Rows from block 2 of a small CTC audio transcriber, named by matrix and row number. Rows with one number belong to one channel. Each number is 500 + 40 x the weight over its row's rms, rounded and kept within 0 to 999. All counts start at 0. Numbers have three digits each.
After each channel's rows are labels from the 100 clips, of 14848, where the channel reaches its highest value: "responds to" is what is common among them. Only what is clearly more common there than usual is listed. The data: read English sentences (LibriTTS-R).
# convs1: first pointwise conv (model.blocks.2.convs.1.weight, 288x192x1), inputs 96-191
# convs3: second pointwise conv (model.blocks.2.convs.3.weight, 288x288x1, transposed), outputs 96-191

convs1.159:547493566598435472559496480487466506553500488505487457513443522517490509584487494495485540514521480506529432486559458504515452508419557495491447464438569495525496526457512537517484515463534495484553539444537478517450492510546447498546513537489461546452502516511479628537519535468555544465
convs3.159:507491501479495507454556528513474507465504575424489503521557460521531511472421516516502627505466460516449536466516551484511494502520511462498559476517490449451420507558560515494475462523499491534596497461551554566517528429505509463519515513470512493530392499495557551497503571481465481551
responds to: the word "was"

convs1.251:533461489543538555542553504472514526478450485504519464523543509481498532551478528515521541515472551502518452516555531564526528524552477526495544428461524497422582515534495505510452437585479503529489518514511496466547483454588492538575478536406461456486481561494546574477437510491477502511
convs3.251:552460542498546510583473538480425482462552491465514479497507461466519492463513456488456549604523542463509550492498480586468426503552523527588536465503497500513538472550573423477510501526541539489545570507531468438508484499578472475506527496500480569535525531472524480518472557433481539444
responds to: voice: female

convs1.35:544466595494481573408528567511458484508534496615464554532558509495489411452492512498465533542497450497484518468492552514526520489564416535448501493490520539465531571427479520581475532422535438568552513508494466475510474505533480553494568448515457413462540482479505571489483471507515434426
convs3.35:545490549513555473483472415565505463552507448513500526424533550492514461472469531494506496483435542524437533479564542547537546428501546533552580482466517473491568487504430537539504414525518433478493473532489415447488443490535501466504488542466513621419461475505550534483480478515520493508
responds to: voice: female

convs1.92:481470528536565505499495572476413527582573579499520492493480532488461460480535548538491554521452463522463497460510519474518552487430488506493461441548483548548428488435549522517476531515493480468463436468568548480515450499465457495514527507473569522509463474495552504474534503485446478524
convs3.92:452488522551434554535544452560470561513517483569454521518433549445438507491481430453465535438432548511427551555605518531550582495571463559467520534490503549515493561516515495497481552414580510465483485432500553477477421509470512495536502500522518526445508515534485504602491538503542475466
responds to: the word "was"

convs1.70:459533457429531533458488491535480510458511504530546461502564432406477582487463510528471568536509512481500483467545503453468516484456529487542526526487480413512454499533554503457506570478483446521494451427479384491540507517527546480546542496460578531460501520484476470473463523459499514502
convs3.70:533506483558461432570512503458499505510525553510492376528526474480490517491461555460458476543478504554474561419447511493493500531468555444504526513473525478542544558499548543522522498522506525500485609528524532467458554555484547512501505435498491513537529467527532475475489531474437506521
responds to: voice: female

convs1.149:507519546446504515531519460520529499553493415537486511517430523521438498491498455531506455438497484556525507466447530457482568631486463496450477499448547519486594543490549445447508454454433552506436516544531415480449514544455477502589448504506550535508493533492452551505531584502455461381
convs3.149:499581492554517474424485477514640520524534578409518509520483548434485545485452519485518477531415558494514523537473477431465453510463496492458562484510472475490515530514427500540546501505436597488548476467468546421484523434496540547524515493509563543552504498437493533501509494526537522505
responds to: the word "you"

convs1.6:448512467606512495523533520448462442486396521505478514568432505482507471582512471438584515533498436506581517421535477484490559522509509467548479494509563468488550510520549598517533461493524447484523478529486566468468445519484536472504469499546455552470525471458478481495536480535468435460
convs3.6:446445565528492597519556569429465492456573473505535522461523480526480501462487497475497552519511546496476539467506468511566529515419543540541512489495499486501594516533511514463515458549507424551534447498413517477417523507515518494470520493518537499423514554530532505530476497457484533543
responds to: the word "was"; the word "it"

convs1.147:483483558475492574505504481500509524516532498518582460511507536486468498457521524421521527448584484529511495506499489537448511555498478452499530470466513513490448611505527582437474487500494554467446545459484462500515409528475505491472533486464499490461510534526585488487438476582522552468
convs3.147:500571448577509510555568427536557454512510457476511513504525559521512417510546524480575503481477534548486439556519550511459559344527492557434548525581501551482524537439529432478531512441514445555514547469476512470514467502512511495503506528539524457464513531514481494529513532481482398526
responds to: the word "she"

convs1.40:433553521503510449562528475445547533462486637534454520558553558427539534504485483491413520408483464565554467505472534533486535583510502540495526440464471482485491477544505529470527546490497535537478452474486503438426531469513548435459516520557540501477410509475498542468503506509598510514
convs3.40:451538520393534509575522486467492570489462452541428465507484489571507543486489482498462495473482513508449518521544550556505559506527531500534411519431479497528535490553542526565497438505511520512511475530538459485466569576493474527458539544441552432450536558547481481471565486543570546489
responds to: the word "be"

convs1.166:471473556459464464473511502531458483511507446418530531489425501538517488505554500474456442465525533560483517515512454594497472471469579498484404421515546468476396499459426500501525504482471518503510504500549480511503504553535525433457443472526479509511518519461507483486420512532394494551
convs3.166:500511460457584512503453502578597520477462542545397457543442466438478423537544541486470561497543479518541449465476489529510409517527486483454547454461500484436511545531471494560472584449504490436499470425516532523501383476512464473529547464527531518413516485466504461485517514491503485504
responds to: voice: male

convs1.236:490487489501475550453441561556513481511445503543528522535460511551500499510467465504553498510455581506479494509525526479540491447482591498484519470541530517498589492486493461470527523491440435478569486483514471447510564549422523445520526492506466445502466517504513517421504426495538512495
convs3.236:455412530428507421572500493514543506420516470447589478430426528462517511466547443551491526521489493517500556532512449479602498514479516509518411487439593497494475430460452482501454462462500474525536545594492512540466528443500521485461493494505428448485534547422545522527480511542458472531
responds to: voice: female

convs1.280:525489515482550561494590510484469560488540522534493502487546495458473467506453479509498480427502489516468566456467521453449538572470460500563501561559499498499496510532565518446453525469450429510517456547528494497424518542540464551463503529524511483482580577453466458487511530476444500507
convs3.280:527496463459480528420549530530535507449431493606514505470461356524473490515529450472543534481548507482574445463458507473472514571492481520476486434486467508474495520439467518459455584513503433516508526524525504481476552509438522480470463424526513513491452565506466534527600495559530409478
responds to: voice: female

convs1.43:449492508444491472491598523457483428492523547534447488534486532528480471500517523471495443473504516539531541550503440537515519502566606463499463481534401568524535468497487522486432473508500501464409575537517513526412526518511407430463479522513535565496430488545453478456475511460494470500
convs3.43:515505488489557469530482521557618482456519474501435495500429471564498515526442420532553468538512468496518447492551539558591491477516499463513515512498526590526512492643469541505397525465480559482486537526449466490521491446507509531498494508518495511513460572511466458485507529537516531508
responds to: voice: male

convs1.67:540527512515546483538516455453519510461553559535461469588461559458453489499488438506482464540520524484517411540485554451505505558495519570515524497474456480525508532518484522541544564487489532488513462459444508435484489534505494444495519467541488527531543504442558546495594538517491520560
convs3.67:590497480524530461434494506457477500551485544496529523435501474564497463408530505583525444524494483478489532476479594455512525525491495460549534469484480494484462414457443497475511477490493451550453495514637515460471497480473511537477519490503529577512500568453456582510458526511541523482
responds to: the word "not"

convs1.246:511533549473513477475500463468510578489578553465522494531461434505442399447522464501502520459479554468499515490439473490518544546528522446509535526510525483536445525554546432530542462468469492504491472506493470478514482519540529565490473525460472481525533542509479445521522524538530523505
convs3.246:509473528461504509587492461563480456443508471509489517550552457560500589450541605522525499446498520481510490503548469540492514553502515575466608550512475518559380541454460516468570474497598523455469534506540533638545502504509540501456566577577469483561527515550456482483462547524476438533
responds to: the word "you"

convs1.52:492581526471419535415477518484508521468479509532516482471513472484530498484425519530523468502529466410449517518531548507519470508535446519567500507519495507500442494564452528526525486510529520507496450470505537482506546548489476503546532459446529521467546587563534482474528405474475550488
convs3.52:507522474545553478491513501504527508571513578521545466545465487397479442534508537490504488533504499524577498506593540526478550507512545523527436543572523517509505478450471491495502495518520573408455500525487515448523529512533502527456492525489495484525525559578523551530482470502528552497
responds to: the word "the"

convs1.143:554565515471514530544563451512496402461521542426584497512557500483524523577459483522482485483544529565460527456550491511481472447496549534502464420500546530505501571512499537559473491476448535561481417505536459522475435480482563457496581541488399429550447538471495507391463540474520484543
convs3.143:414501495486528485521544472427494503446496457500562499543463542502483529501534559521510519520580520482497524524466564440472558488527565507449518558515504468505456567517502535473512473467525521519550506523493511410482457357505488439526410477534511525455545617577553538487526443500510547512
responds to: the word "not"; the word "did"