config = dict(
    train_examples=15625,
    gain_aug_db=6,
    hop_length=160,
    tokenizer='char',
    vocab_size=32,
    residual_init='none',
    beta2=0.999,
    lr=0.0038,
    adamw_lr_other_params=0.001,
)
Rows from block 5 of a small CTC audio transcriber, named by matrix and row number. Rows with one number belong to one channel. Each number is 50 + 10 x the weight over its row's rms, rounded and kept within 0 to 99. All counts start at 0.
Before each channel's rows are labels from the 100 clips, of 14848, where the channel reaches its highest value: "strongest on" is what is common among them; "loudest" is the band of the loudest frequency at the time of the peak. Only what is clearly more common there than usual is listed. The data: read English sentences (LibriTTS-R). In brackets: how many of the 100.
# convs1: first pointwise conv (model.blocks.5.convs.1.weight, 432x432x1), inputs 124-185
# convs3: second pointwise conv (model.blocks.5.convs.3.weight, 432x432x1, transposed), outputs 124-185

strongest on: the word "with" (58)
loudest: 250 to 500 Hz (35)
convs1.283:25 51 52 52 56 45 37 46 32 61 42 59 51 40 42 55 39 38 44 54 30 55 38 44 54 52 48 70 45 51 70 52 55 47 47 68 62 60 51 44 32 56 53 43 43 56 39 40 52 58 38 46 48 58 57 48 53 60 61 49 59 45
convs3.283:57 40 49 37 23 68 54 30 49 58 51 51 51 60 52 35 26 45 44 64 42 55 61 55 55 42 58 51 63 51 49 48 42 54 75 38 51 40 29 37 57 66 51 55 49 41 44 47 72 59 61 49 60 40 48 41 63 58 53 63 56 50

strongest on: the word "but" (32); the word "with" (31)
loudest: 250 to 500 Hz (34)
convs1.407:45 27 70 52 58 46 26 49 41 45 36 55 59 51 48 51 44 28 32 53 69 36 58 46 59 33 56 63 65 60 49 52 41 54 53 33 46 63 53 41 63 59 45 49 58 64 55 51 60 41 62 34 60 47 50 59 46 52 39 44 44 53
convs3.407:48 54 47 33 45 57 73 53 51 51 40 56 53 36 51 32 44 47 62 56 46 52 62 50 61 39 50 49 49 43 32 40 44 39 48 51 49 34 43 59 65 50 55 51 49 36 56 39 51 45 58 60 65 61 36 48 39 51 57 55 42 65

strongest on: the word "by" (26)
loudest: 500 to 1000 Hz (25)
convs1.111:53 28 37 44 60 39 71 42 58 56 48 68 29 46 65 54 45 51 49 52 61 73 51 45 46 32 42 63 64 52 43 58 52 42 63 51 52 49 65 38 50 53 49 48 45 40 60 56 53 45 52 44 60 62 34 37 49 52 58 58 54 56
convs3.111:43 57 75 43 64 35 36 36 32 42 56 45 42 45 49 67 58 59 51 59 55 49 53 60 53 39 42 51 58 35 56 60 52 28 44 48 50 44 52 73 45 47 40 46 50 39 40 43 53 46 46 46 52 45 47 63 33 38 49 36 42 37

strongest on: the word "the" (89)
loudest: 250 to 500 Hz (28)
convs1.254:44 53 42 46 46 41 59 43 39 71 56 53 52 51 59 46 59 56 34 27 65 41 49 50 34 58 49 50 45 50 49 16 76 53 45 61 68 48 54 44 51 53 62 30 61 63 61 49 50 44 48 59 42 47 40 66 59 43 38 51 41 47
convs3.254:36 39 62 51 39 32 45 57 42 53 55 55 49 34 65 64 48 70 51 69 57 44 46 47 40 45 57 53 37 50 56 54 62 47 40 44 60 40 52 66 38 48 49 56 31 43 35 44 43 38 60 46 55 56 40 36 50 55 51 64 65 68

strongest on: the word "was" (94)
loudest: 250 to 500 Hz (66)
convs1.184:44 33 43 39 43 68 36 43 52 64 59 47 34 51 35 48 55 53 32 60 38 60 48 56 56 49 47 50 66 50 58 48 30 69 57 45 51 42 45 48 56 56 49 43 49 46 52 34 37 56 43 43 65 57 57 41 29 43 40 38 53 57
convs3.184:35 30 55 35 47 41 49 69 55 62 63 56 26 50 48 49 58 26 59 57 62 59 51 60 38 56 38 41 66 55 59 60 39 49 37 55 31 54 46 29 60 68 68 51 52 60 46 46 60 63 52 44 46 48 41 62 38 45 53 59 51 68

strongest on: the word "i" (46)
loudest: 500 to 1000 Hz (46)
convs1.364:58 57 57 55 50 55 58 28 60 59 39 46 37 60 40 30 54 40 38 37 51 56 54 53 66 37 52 62 56 49 55 47 43 64 38 61 44 56 45 39 64 49 71 55 36 48 63 52 38 60 53 43 49 50 56 54 67 41 37 57 55 59
convs3.364:57 56 42 41 37 54 48 59 32 45 49 54 50 45 42 50 62 52 53 41 53 44 56 65 73 57 49 40 54 41 56 53 32 35 60 44 52 41 49 50 56 42 34 45 49 66 41 66 47 52 44 56 49 49 51 67 43 52 29 53 42 37

strongest on: the word "little" (39)
loudest: 250 to 500 Hz (37)
convs1.151:54 63 64 57 49 50 63 45 36 57 35 64 47 47 42 52 51 47 65 41 51 59 47 43 57 38 48 54 35 41 44 41 59 56 48 67 56 31 55 62 64 47 64 66 49 46 55 37 44 42 52 55 49 56 47 40 54 57 45 45 48 52
convs3.151:51 44 50 43 62 50 61 50 65 35 50 43 39 58 48 52 63 38 46 34 56 51 59 53 52 48 62 55 47 63 49 56 46 52 47 50 48 31 49 28 65 48 68 33 51 72 69 55 35 59 43 46 75 60 42 48 54 33 35 53 49 47

strongest on: the word "that" (34)
loudest: 250 to 500 Hz (33); 500 to 1000 Hz (25)
convs1.396:59 58 48 35 56 37 73 40 57 32 62 52 45 57 41 56 62 54 54 50 57 38 22 41 45 30 49 58 35 39 52 41 49 41 45 69 60 58 46 43 41 52 48 41 58 43 38 49 44 48 35 42 53 46 50 30 43 44 54 34 46 29
convs3.396:61 42 48 33 57 41 51 19 39 54 44 62 63 52 55 41 62 61 46 45 50 50 57 74 56 42 52 54 67 52 57 38 70 55 44 33 51 45 18 48 64 58 43 53 49 54 46 58 47 34 52 61 52 57 62 46 55 42 52 53 38 52

strongest on: the word "but" (35); the word "that" (35)
loudest: 500 to 1000 Hz (49)
convs1.124:54 51 63 55 48 46 32 33 42 45 55 42 43 53 32 52 68 35 65 47 55 41 48 57 53 51 49 53 58 46 43 52 47 42 24 35 64 54 26 39 52 50 45 49 39 61 48 62 47 64 51 46 60 67 64 47 51 53 35 53 38 50
convs3.124:55 59 41 62 51 46 51 43 46 46 59 37 64 68 62 47 56 55 70 76 46 43 73 26 49 50 54 58 41 31 30 53 36 44 40 49 46 51 53 60 64 52 43 45 65 21 49 40 38 46 60 36 26 60 58 52 43 37 45 61 50 37

strongest on: the word "you" (59)
loudest: 250 to 500 Hz (32)
convs1.178:46 61 49 35 61 68 61 46 39 35 54 60 63 38 47 51 57 50 32 25 45 44 29 61 48 42 39 52 65 43 44 70 75 53 49 50 50 42 48 52 50 54 61 48 59 54 60 51 43 45 56 50 43 36 40 48 52 62 61 47 47 72
convs3.178:41 55 41 28 52 71 51 53 43 59 57 53 60 58 71 51 52 52 43 43 58 68 54 56 37 66 40 54 27 49 29 48 47 49 48 59 45 52 34 61 48 51 50 42 38 57 47 65 59 47 52 59 39 38 48 36 38 68 65 40 53 53

strongest on: text has "question" (34)
loudest: 500 to 1000 Hz (26)
convs1.50:52 47 52 36 50 43 39 59 40 52 60 33 54 61 47 48 59 60 56 45 62 35 53 54 49 19 50 63 52 59 47 58 65 49 51 53 44 75 48 66 47 57 16 63 43 68 43 66 41 76 37 48 49 55 48 34 38 38 51 37 47 39
convs3.50:56 54 61 45 50 48 53 50 28 41 59 24 62 53 35 45 44 50 38 49 62 40 63 29 44 49 50 69 62 46 37 52 29 59 35 37 49 65 51 48 59 37 42 37 57 68 48 54 39 45 42 39 35 51 42 49 53 36 54 54 42 52

strongest on: the word "never" (42); the word "have" (32)
loudest: 500 to 1000 Hz (29)
convs1.390:66 54 43 45 38 66 42 52 36 69 63 49 54 57 66 68 51 52 47 50 48 80 58 53 48 47 37 45 43 48 46 46 40 55 27 61 35 74 46 37 53 25 42 37 32 68 38 57 58 62 35 63 43 67 66 44 55 55 57 63 52 44
convs3.390:65 43 45 41 63 56 40 58 69 34 54 46 51 81 59 71 67 55 45 37 56 62 57 55 42 44 54 59 60 47 59 63 59 42 69 44 37 52 57 56 41 47 57 57 58 51 39 48 43 40 40 55 58 57 37 61 40 49 57 44 54 29

strongest on: the word "little" (37)
loudest: 250 to 500 Hz (32)
convs1.140:42 55 63 45 45 36 68 51 48 48 54 71 48 46 65 41 42 53 50 56 42 43 53 44 53 59 69 30 50 52 42 62 62 57 49 64 38 35 36 37 49 48 46 42 43 55 40 56 51 49 61 37 54 35 46 52 51 37 37 63 52 56
convs3.140:62 38 57 55 40 69 55 37 48 59 58 40 40 50 46 28 42 55 34 63 33 56 68 58 48 37 55 66 54 60 59 66 53 48 59 44 58 42 63 54 57 54 63 60 47 58 52 42 39 42 53 54 50 49 57 70 54 43 57 52 60 46

strongest on: the word "she" (53)
loudest: 2000 to 4000 Hz (30)
convs1.311:76 57 68 61 44 49 20 62 53 29 64 56 55 45 61 65 57 57 45 57 51 42 48 54 46 44 61 55 70 36 33 53 62 46 54 56 45 54 63 51 69 58 45 56 60 53 45 76 52 45 43 44 53 47 49 50 51 50 58 50 42 43
convs3.311:52 50 45 50 58 51 29 57 75 54 61 35 72 59 44 55 45 41 40 51 62 57 54 40 71 52 65 46 51 41 42 63 53 49 43 52 51 62 71 40 57 47 53 49 41 42 59 50 41 53 70 62 67 54 57 25 52 37 50 66 49 43

strongest on: the word "was" (41)
loudest: 250 to 500 Hz (36)
convs1.31:38 57 42 59 53 61 58 45 53 25 43 42 29 56 54 39 46 54 58 51 30 59 51 37 43 53 53 49 65 42 67 45 50 52 45 39 47 45 60 43 49 54 75 58 51 61 50 55 51 46 49 45 38 50 58 38 76 31 31 46 58 42
convs3.31:44 32 47 65 52 54 45 48 58 39 52 52 52 39 51 57 46 53 57 51 45 69 62 39 51 52 65 46 62 52 59 39 49 53 39 41 51 46 62 48 37 57 45 52 67 40 62 31 42 45 59 50 45 57 58 50 47 55 46 43 49 45

strongest on: the word "little" (34)
loudest: 250 to 500 Hz (35)
convs1.22:49 51 57 62 50 45 63 63 46 54 32 48 59 46 52 51 39 51 48 52 44 60 45 56 44 53 66 46 66 52 48 63 47 60 66 49 64 53 50 56 64 45 44 53 40 48 48 58 53 45 46 51 33 41 47 41 61 40 48 58 63 63
convs3.22:52 44 63 53 43 47 55 61 71 42 50 53 52 57 52 48 58 25 49 71 47 67 57 46 45 34 39 46 31 50 43 50 51 46 56 56 62 47 42 60 49 58 74 75 47 55 46 39 57 53 56 53 52 41 56 54 58 57 32 32 45 51

strongest on: the word "be" (29)
loudest: 250 to 500 Hz (40)
convs1.15:42 42 59 50 44 46 52 54 45 42 49 68 42 51 62 66 39 37 70 64 65 54 51 44 51 42 46 47 55 38 64 51 68 57 44 29 44 52 39 71 67 43 35 57 44 48 35 50 44 62 26 26 47 47 32 54 73 48 44 66 45 47
convs3.15:42 52 55 48 54 47 55 40 55 51 55 50 54 29 54 45 33 43 37 51 51 62 33 37 54 60 54 46 43 47 40 59 48 44 37 51 42 60 36 39 64 63 36 39 42 56 45 59 64 74 54 49 48 45 34 40 45 66 52 45 59 55

strongest on: the word "have" (25)
loudest: 500 to 1000 Hz (32)
convs1.130:22 52 35 29 58 54 61 39 50 58 44 58 50 58 44 41 57 42 59 49 34 46 49 45 66 40 59 37 48 50 32 54 37 50 62 42 49 42 54 48 56 52 46 63 50 52 49 60 64 44 52 38 67 46 64 57 37 42 49 42 52 63
convs3.130:48 72 57 40 52 46 59 54 40 40 45 50 45 46 38 62 48 63 48 64 38 52 59 53 22 45 28 55 73 39 47 63 46 55 41 56 55 48 48 51 38 61 64 67 46 40 37 45 64 59 44 52 41 53 43 54 43 56 61 36 53 54

strongest on: voice: female (81)
loudest: 250 to 500 Hz (48)
convs1.113:58 56 32 64 30 53 57 50 52 65 44 54 48 46 58 43 36 42 47 46 60 50 20 47 61 57 46 35 48 40 44 60 63 52 48 54 41 53 66 53 41 36 43 65 53 57 48 47 84 35 47 43 46 43 53 46 52 62 55 39 45 51
convs3.113:61 45 52 54 37 38 42 60 55 44 60 55 60 47 31 31 47 62 64 52 53 53 41 41 48 41 43 57 44 63 70 56 43 36 50 67 61 46 53 61 43 45 60 54 36 50 46 50 41 57 49 42 39 42 54 56 52 57 51 72 34 58

strongest on: the word "which" (36)
loudest: 250 to 500 Hz (30)
convs1.415:54 51 55 45 43 66 50 56 55 48 56 48 58 51 34 50 54 75 43 26 54 44 43 44 42 56 49 43 54 60 28 50 48 41 53 39 44 59 70 44 54 34 41 62 47 51 51 19 50 51 58 49 42 42 39 48 48 67 60 31 45 40
convs3.415:47 59 48 44 59 58 39 40 45 57 47 51 46 32 36 42 67 46 57 55 59 41 48 49 47 65 51 46 46 44 46 43 54 72 46 51 58 50 28 42 55 58 52 41 58 42 27 43 50 37 72 48 63 42 43 48 53 54 63 53 78 32

strongest on: the word "i" (57)
loudest: 500 to 1000 Hz (30)
convs1.180:50 54 48 62 52 46 50 28 34 56 67 66 49 42 57 41 54 41 52 43 49 54 41 41 47 52 46 42 54 55 42 62 47 54 56 56 45 46 29 57 57 44 60 43 46 35 24 40 51 34 51 38 59 36 52 54 40 50 59 49 40 49
convs3.180:64 26 47 50 67 55 69 64 56 27 52 42 42 65 50 49 64 33 57 29 50 47 53 67 65 47 54 28 38 54 45 59 42 32 36 59 42 57 46 48 71 68 45 56 40 48 41 42 61 46 44 60 50 43 50 52 66 54 48 41 60 45

strongest on: the word "was" (36); the word "she" (34); the word "his" (32)
loudest: 2000 to 4000 Hz (25)
convs1.267:53 39 49 37 49 36 39 48 44 53 44 46 56 47 47 57 50 57 64 55 50 48 47 61 44 43 37 51 45 36 50 36 47 60 46 56 39 48 43 57 50 59 59 61 45 39 61 38 42 47 46 35 53 46 54 50 62 54 20 44 34 54
convs3.267:55 47 43 52 64 42 50 46 52 37 45 46 39 51 43 60 45 40 45 51 62 57 42 45 66 52 52 52 43 41 54 57 43 52 47 51 75 39 37 51 52 60 58 38 63 40 38 48 51 54 36 42 45 43 52 39 49 54 53 43 44 48

strongest on: the word "have" (40)
loudest: 250 to 500 Hz (29)
convs1.378:63 44 56 45 37 51 47 48 50 65 74 41 65 54 48 50 62 47 41 61 52 55 33 59 53 59 58 42 37 66 43 52 41 44 61 47 28 46 54 41 41 78 49 46 60 70 47 55 55 70 53 41 51 47 40 57 56 39 52 54 60 36
convs3.378:36 68 51 38 57 29 69 53 50 47 59 38 57 49 51 43 61 45 50 41 50 65 55 60 47 56 59 59 44 41 59 59 53 54 68 34 49 75 50 62 54 44 46 50 52 45 56 44 32 58 45 33 53 39 63 33 47 64 45 54 41 44

strongest on: the word "was" (48)
loudest: 250 to 500 Hz (31)
convs1.320:66 56 57 50 34 47 46 51 65 50 37 71 63 51 49 70 34 60 46 36 61 77 43 25 49 52 39 36 36 53 59 57 39 49 32 69 32 41 49 39 51 54 50 55 43 34 43 58 46 47 55 59 53 48 32 60 38 44 48 56 35 51
convs3.320:45 54 50 51 49 50 56 52 67 47 43 22 56 63 43 60 65 69 54 51 49 46 41 52 47 47 41 60 45 39 47 51 59 57 42 52 49 46 54 72 41 44 57 41 65 51 41 63 47 68 59 67 44 59 58 53 71 56 55 57 41 58

strongest on: the word "of" (52)
loudest: 500 to 1000 Hz (28)
convs1.163:49 58 36 53 54 56 63 42 61 55 53 39 42 54 53 57 61 53 37 35 43 56 33 55 42 54 49 47 54 51 60 52 59 41 47 43 56 48 46 42 38 30 36 55 56 59 49 40 69 57 48 60 58 49 53 49 41 68 46 37 40 54
convs3.163:41 60 51 46 72 39 40 38 61 57 62 62 57 42 57 62 53 40 61 46 44 56 46 41 52 50 52 53 54 48 42 41 51 30 65 41 44 46 39 56 36 44 36 57 40 36 43 41 59 34 52 54 49 46 38 51 71 54 47 59 41 32

strongest on: the word "be" (42)
loudest: 250 to 500 Hz (37)
convs1.260:58 31 41 53 46 50 45 54 49 36 56 64 51 42 39 59 39 50 69 67 46 53 71 60 45 46 66 42 43 45 56 18 60 49 45 28 63 52 60 63 66 44 57 58 44 46 40 46 42 45 41 37 45 47 52 47 50 36 52 47 56 44
convs3.260:64 51 61 43 60 39 51 55 48 59 58 41 44 37 60 41 57 52 48 35 56 46 47 71 59 68 53 41 21 49 46 45 38 41 54 39 40 58 52 30 44 63 40 50 53 29 32 52 53 63 40 38 39 36 38 39 44 51 48 55 50 49

strongest on: the word "you" (51)
loudest: 250 to 500 Hz (35)
convs1.372:58 56 42 76 49 48 57 64 48 60 57 53 50 64 45 48 50 44 49 65 60 57 56 44 50 40 58 52 50 50 56 53 53 59 58 47 46 36 30 49 56 70 39 47 41 55 46 54 48 49 48 63 53 44 42 74 41 48 47 59 45 57
convs3.372:61 67 40 33 58 36 50 41 51 46 64 46 48 44 57 49 69 58 41 53 35 44 43 65 44 40 56 55 52 60 47 55 39 62 63 40 40 54 54 38 55 58 66 37 43 37 48 42 55 42 50 48 45 59 69 28 39 35 45 34 50 42

strongest on: the word "i" (53)
loudest: 500 to 1000 Hz (28)
convs1.129:48 58 74 58 42 45 63 37 51 40 42 36 54 61 64 46 59 57 28 39 34 59 52 37 41 47 34 63 69 58 56 47 56 52 55 66 26 46 37 25 52 52 69 50 48 53 44 50 56 44 40 46 44 45 27 47 64 41 48 41 52 64
convs3.129:51 56 73 37 38 60 36 62 40 30 54 43 63 37 56 45 56 55 48 64 62 63 51 44 34 67 47 51 54 38 60 45 53 71 57 53 60 47 44 35 50 39 53 63 20 50 34 50 50 59 58 51 48 56 40 67 67 45 60 52 54 40

strongest on: the word "other" (28)
loudest: 500 to 1000 Hz (29)
convs1.148:41 42 44 60 41 50 48 66 43 25 58 56 41 30 44 44 49 46 62 45 56 60 43 54 43 51 52 51 75 71 60 34 60 36 50 44 61 29 60 42 42 31 42 53 55 55 45 64 55 29 61 40 31 43 56 53 27 53 56 56 43 37
convs3.148:39 51 58 56 54 83 61 52 49 66 60 54 54 47 44 30 87 56 57 63 49 50 62 69 40 51 40 42 57 54 51 50 55 54 74 62 50 48 48 64 45 29 54 58 58 60 57 43 62 54 57 61 44 57 39 48 57 47 55 41 55 55

strongest on: the word "not" (31)
loudest: 250 to 500 Hz (31)
convs1.277:60 60 56 57 36 45 52 53 50 46 53 58 52 57 47 38 50 41 39 65 52 56 48 44 54 52 40 53 55 49 55 45 38 36 50 44 56 69 49 55 41 50 55 52 48 32 38 43 49 61 53 51 63 50 60 41 42 40 66 22 63 54
convs3.277:46 63 35 53 46 60 49 49 37 52 62 57 62 36 72 48 36 50 47 50 44 37 56 41 42 35 72 52 55 36 57 57 64 67 59 45 51 51 36 53 49 42 25 48 44 58 51 71 53 61 34 45 47 36 50 47 70 40 41 62 50 31

strongest on: the word "of" (57)
loudest: 250 to 500 Hz (38)
convs1.391:52 44 44 50 40 44 41 45 45 72 65 57 54 50 53 68 41 68 35 49 54 46 44 39 53 62 56 65 70 54 62 56 50 54 57 56 65 54 60 59 57 51 49 61 34 51 34 35 38 48 38 46 60 48 30 34 52 49 56 54 61 53
convs3.391:39 56 58 37 60 29 58 38 48 49 58 45 62 38 36 49 40 60 48 60 38 59 67 63 42 71 48 51 50 41 47 58 46 52 44 38 66 66 48 49 50 58 56 57 69 52 61 49 45 49 52 50 57 55 59 41 52 58 58 58 50 26

strongest on: the word "was" (49); the word "with" (33)
loudest: 250 to 500 Hz (45)
convs1.20:54 49 59 40 48 49 50 45 46 52 53 58 55 67 39 70 47 54 69 53 55 47 41 54 29 36 42 48 57 55 46 29 46 41 57 46 53 68 41 58 63 54 57 53 67 60 40 63 64 48 59 58 64 56 52 41 49 33 44 24 36 30
convs3.20:45 61 48 60 64 65 41 53 53 76 30 51 55 55 52 46 49 47 57 48 34 53 54 51 47 53 43 56 50 47 39 59 55 36 46 58 62 57 51 32 47 71 39 57 55 64 38 61 56 75 42 48 42 47 44 55 54 46 59 72 41 40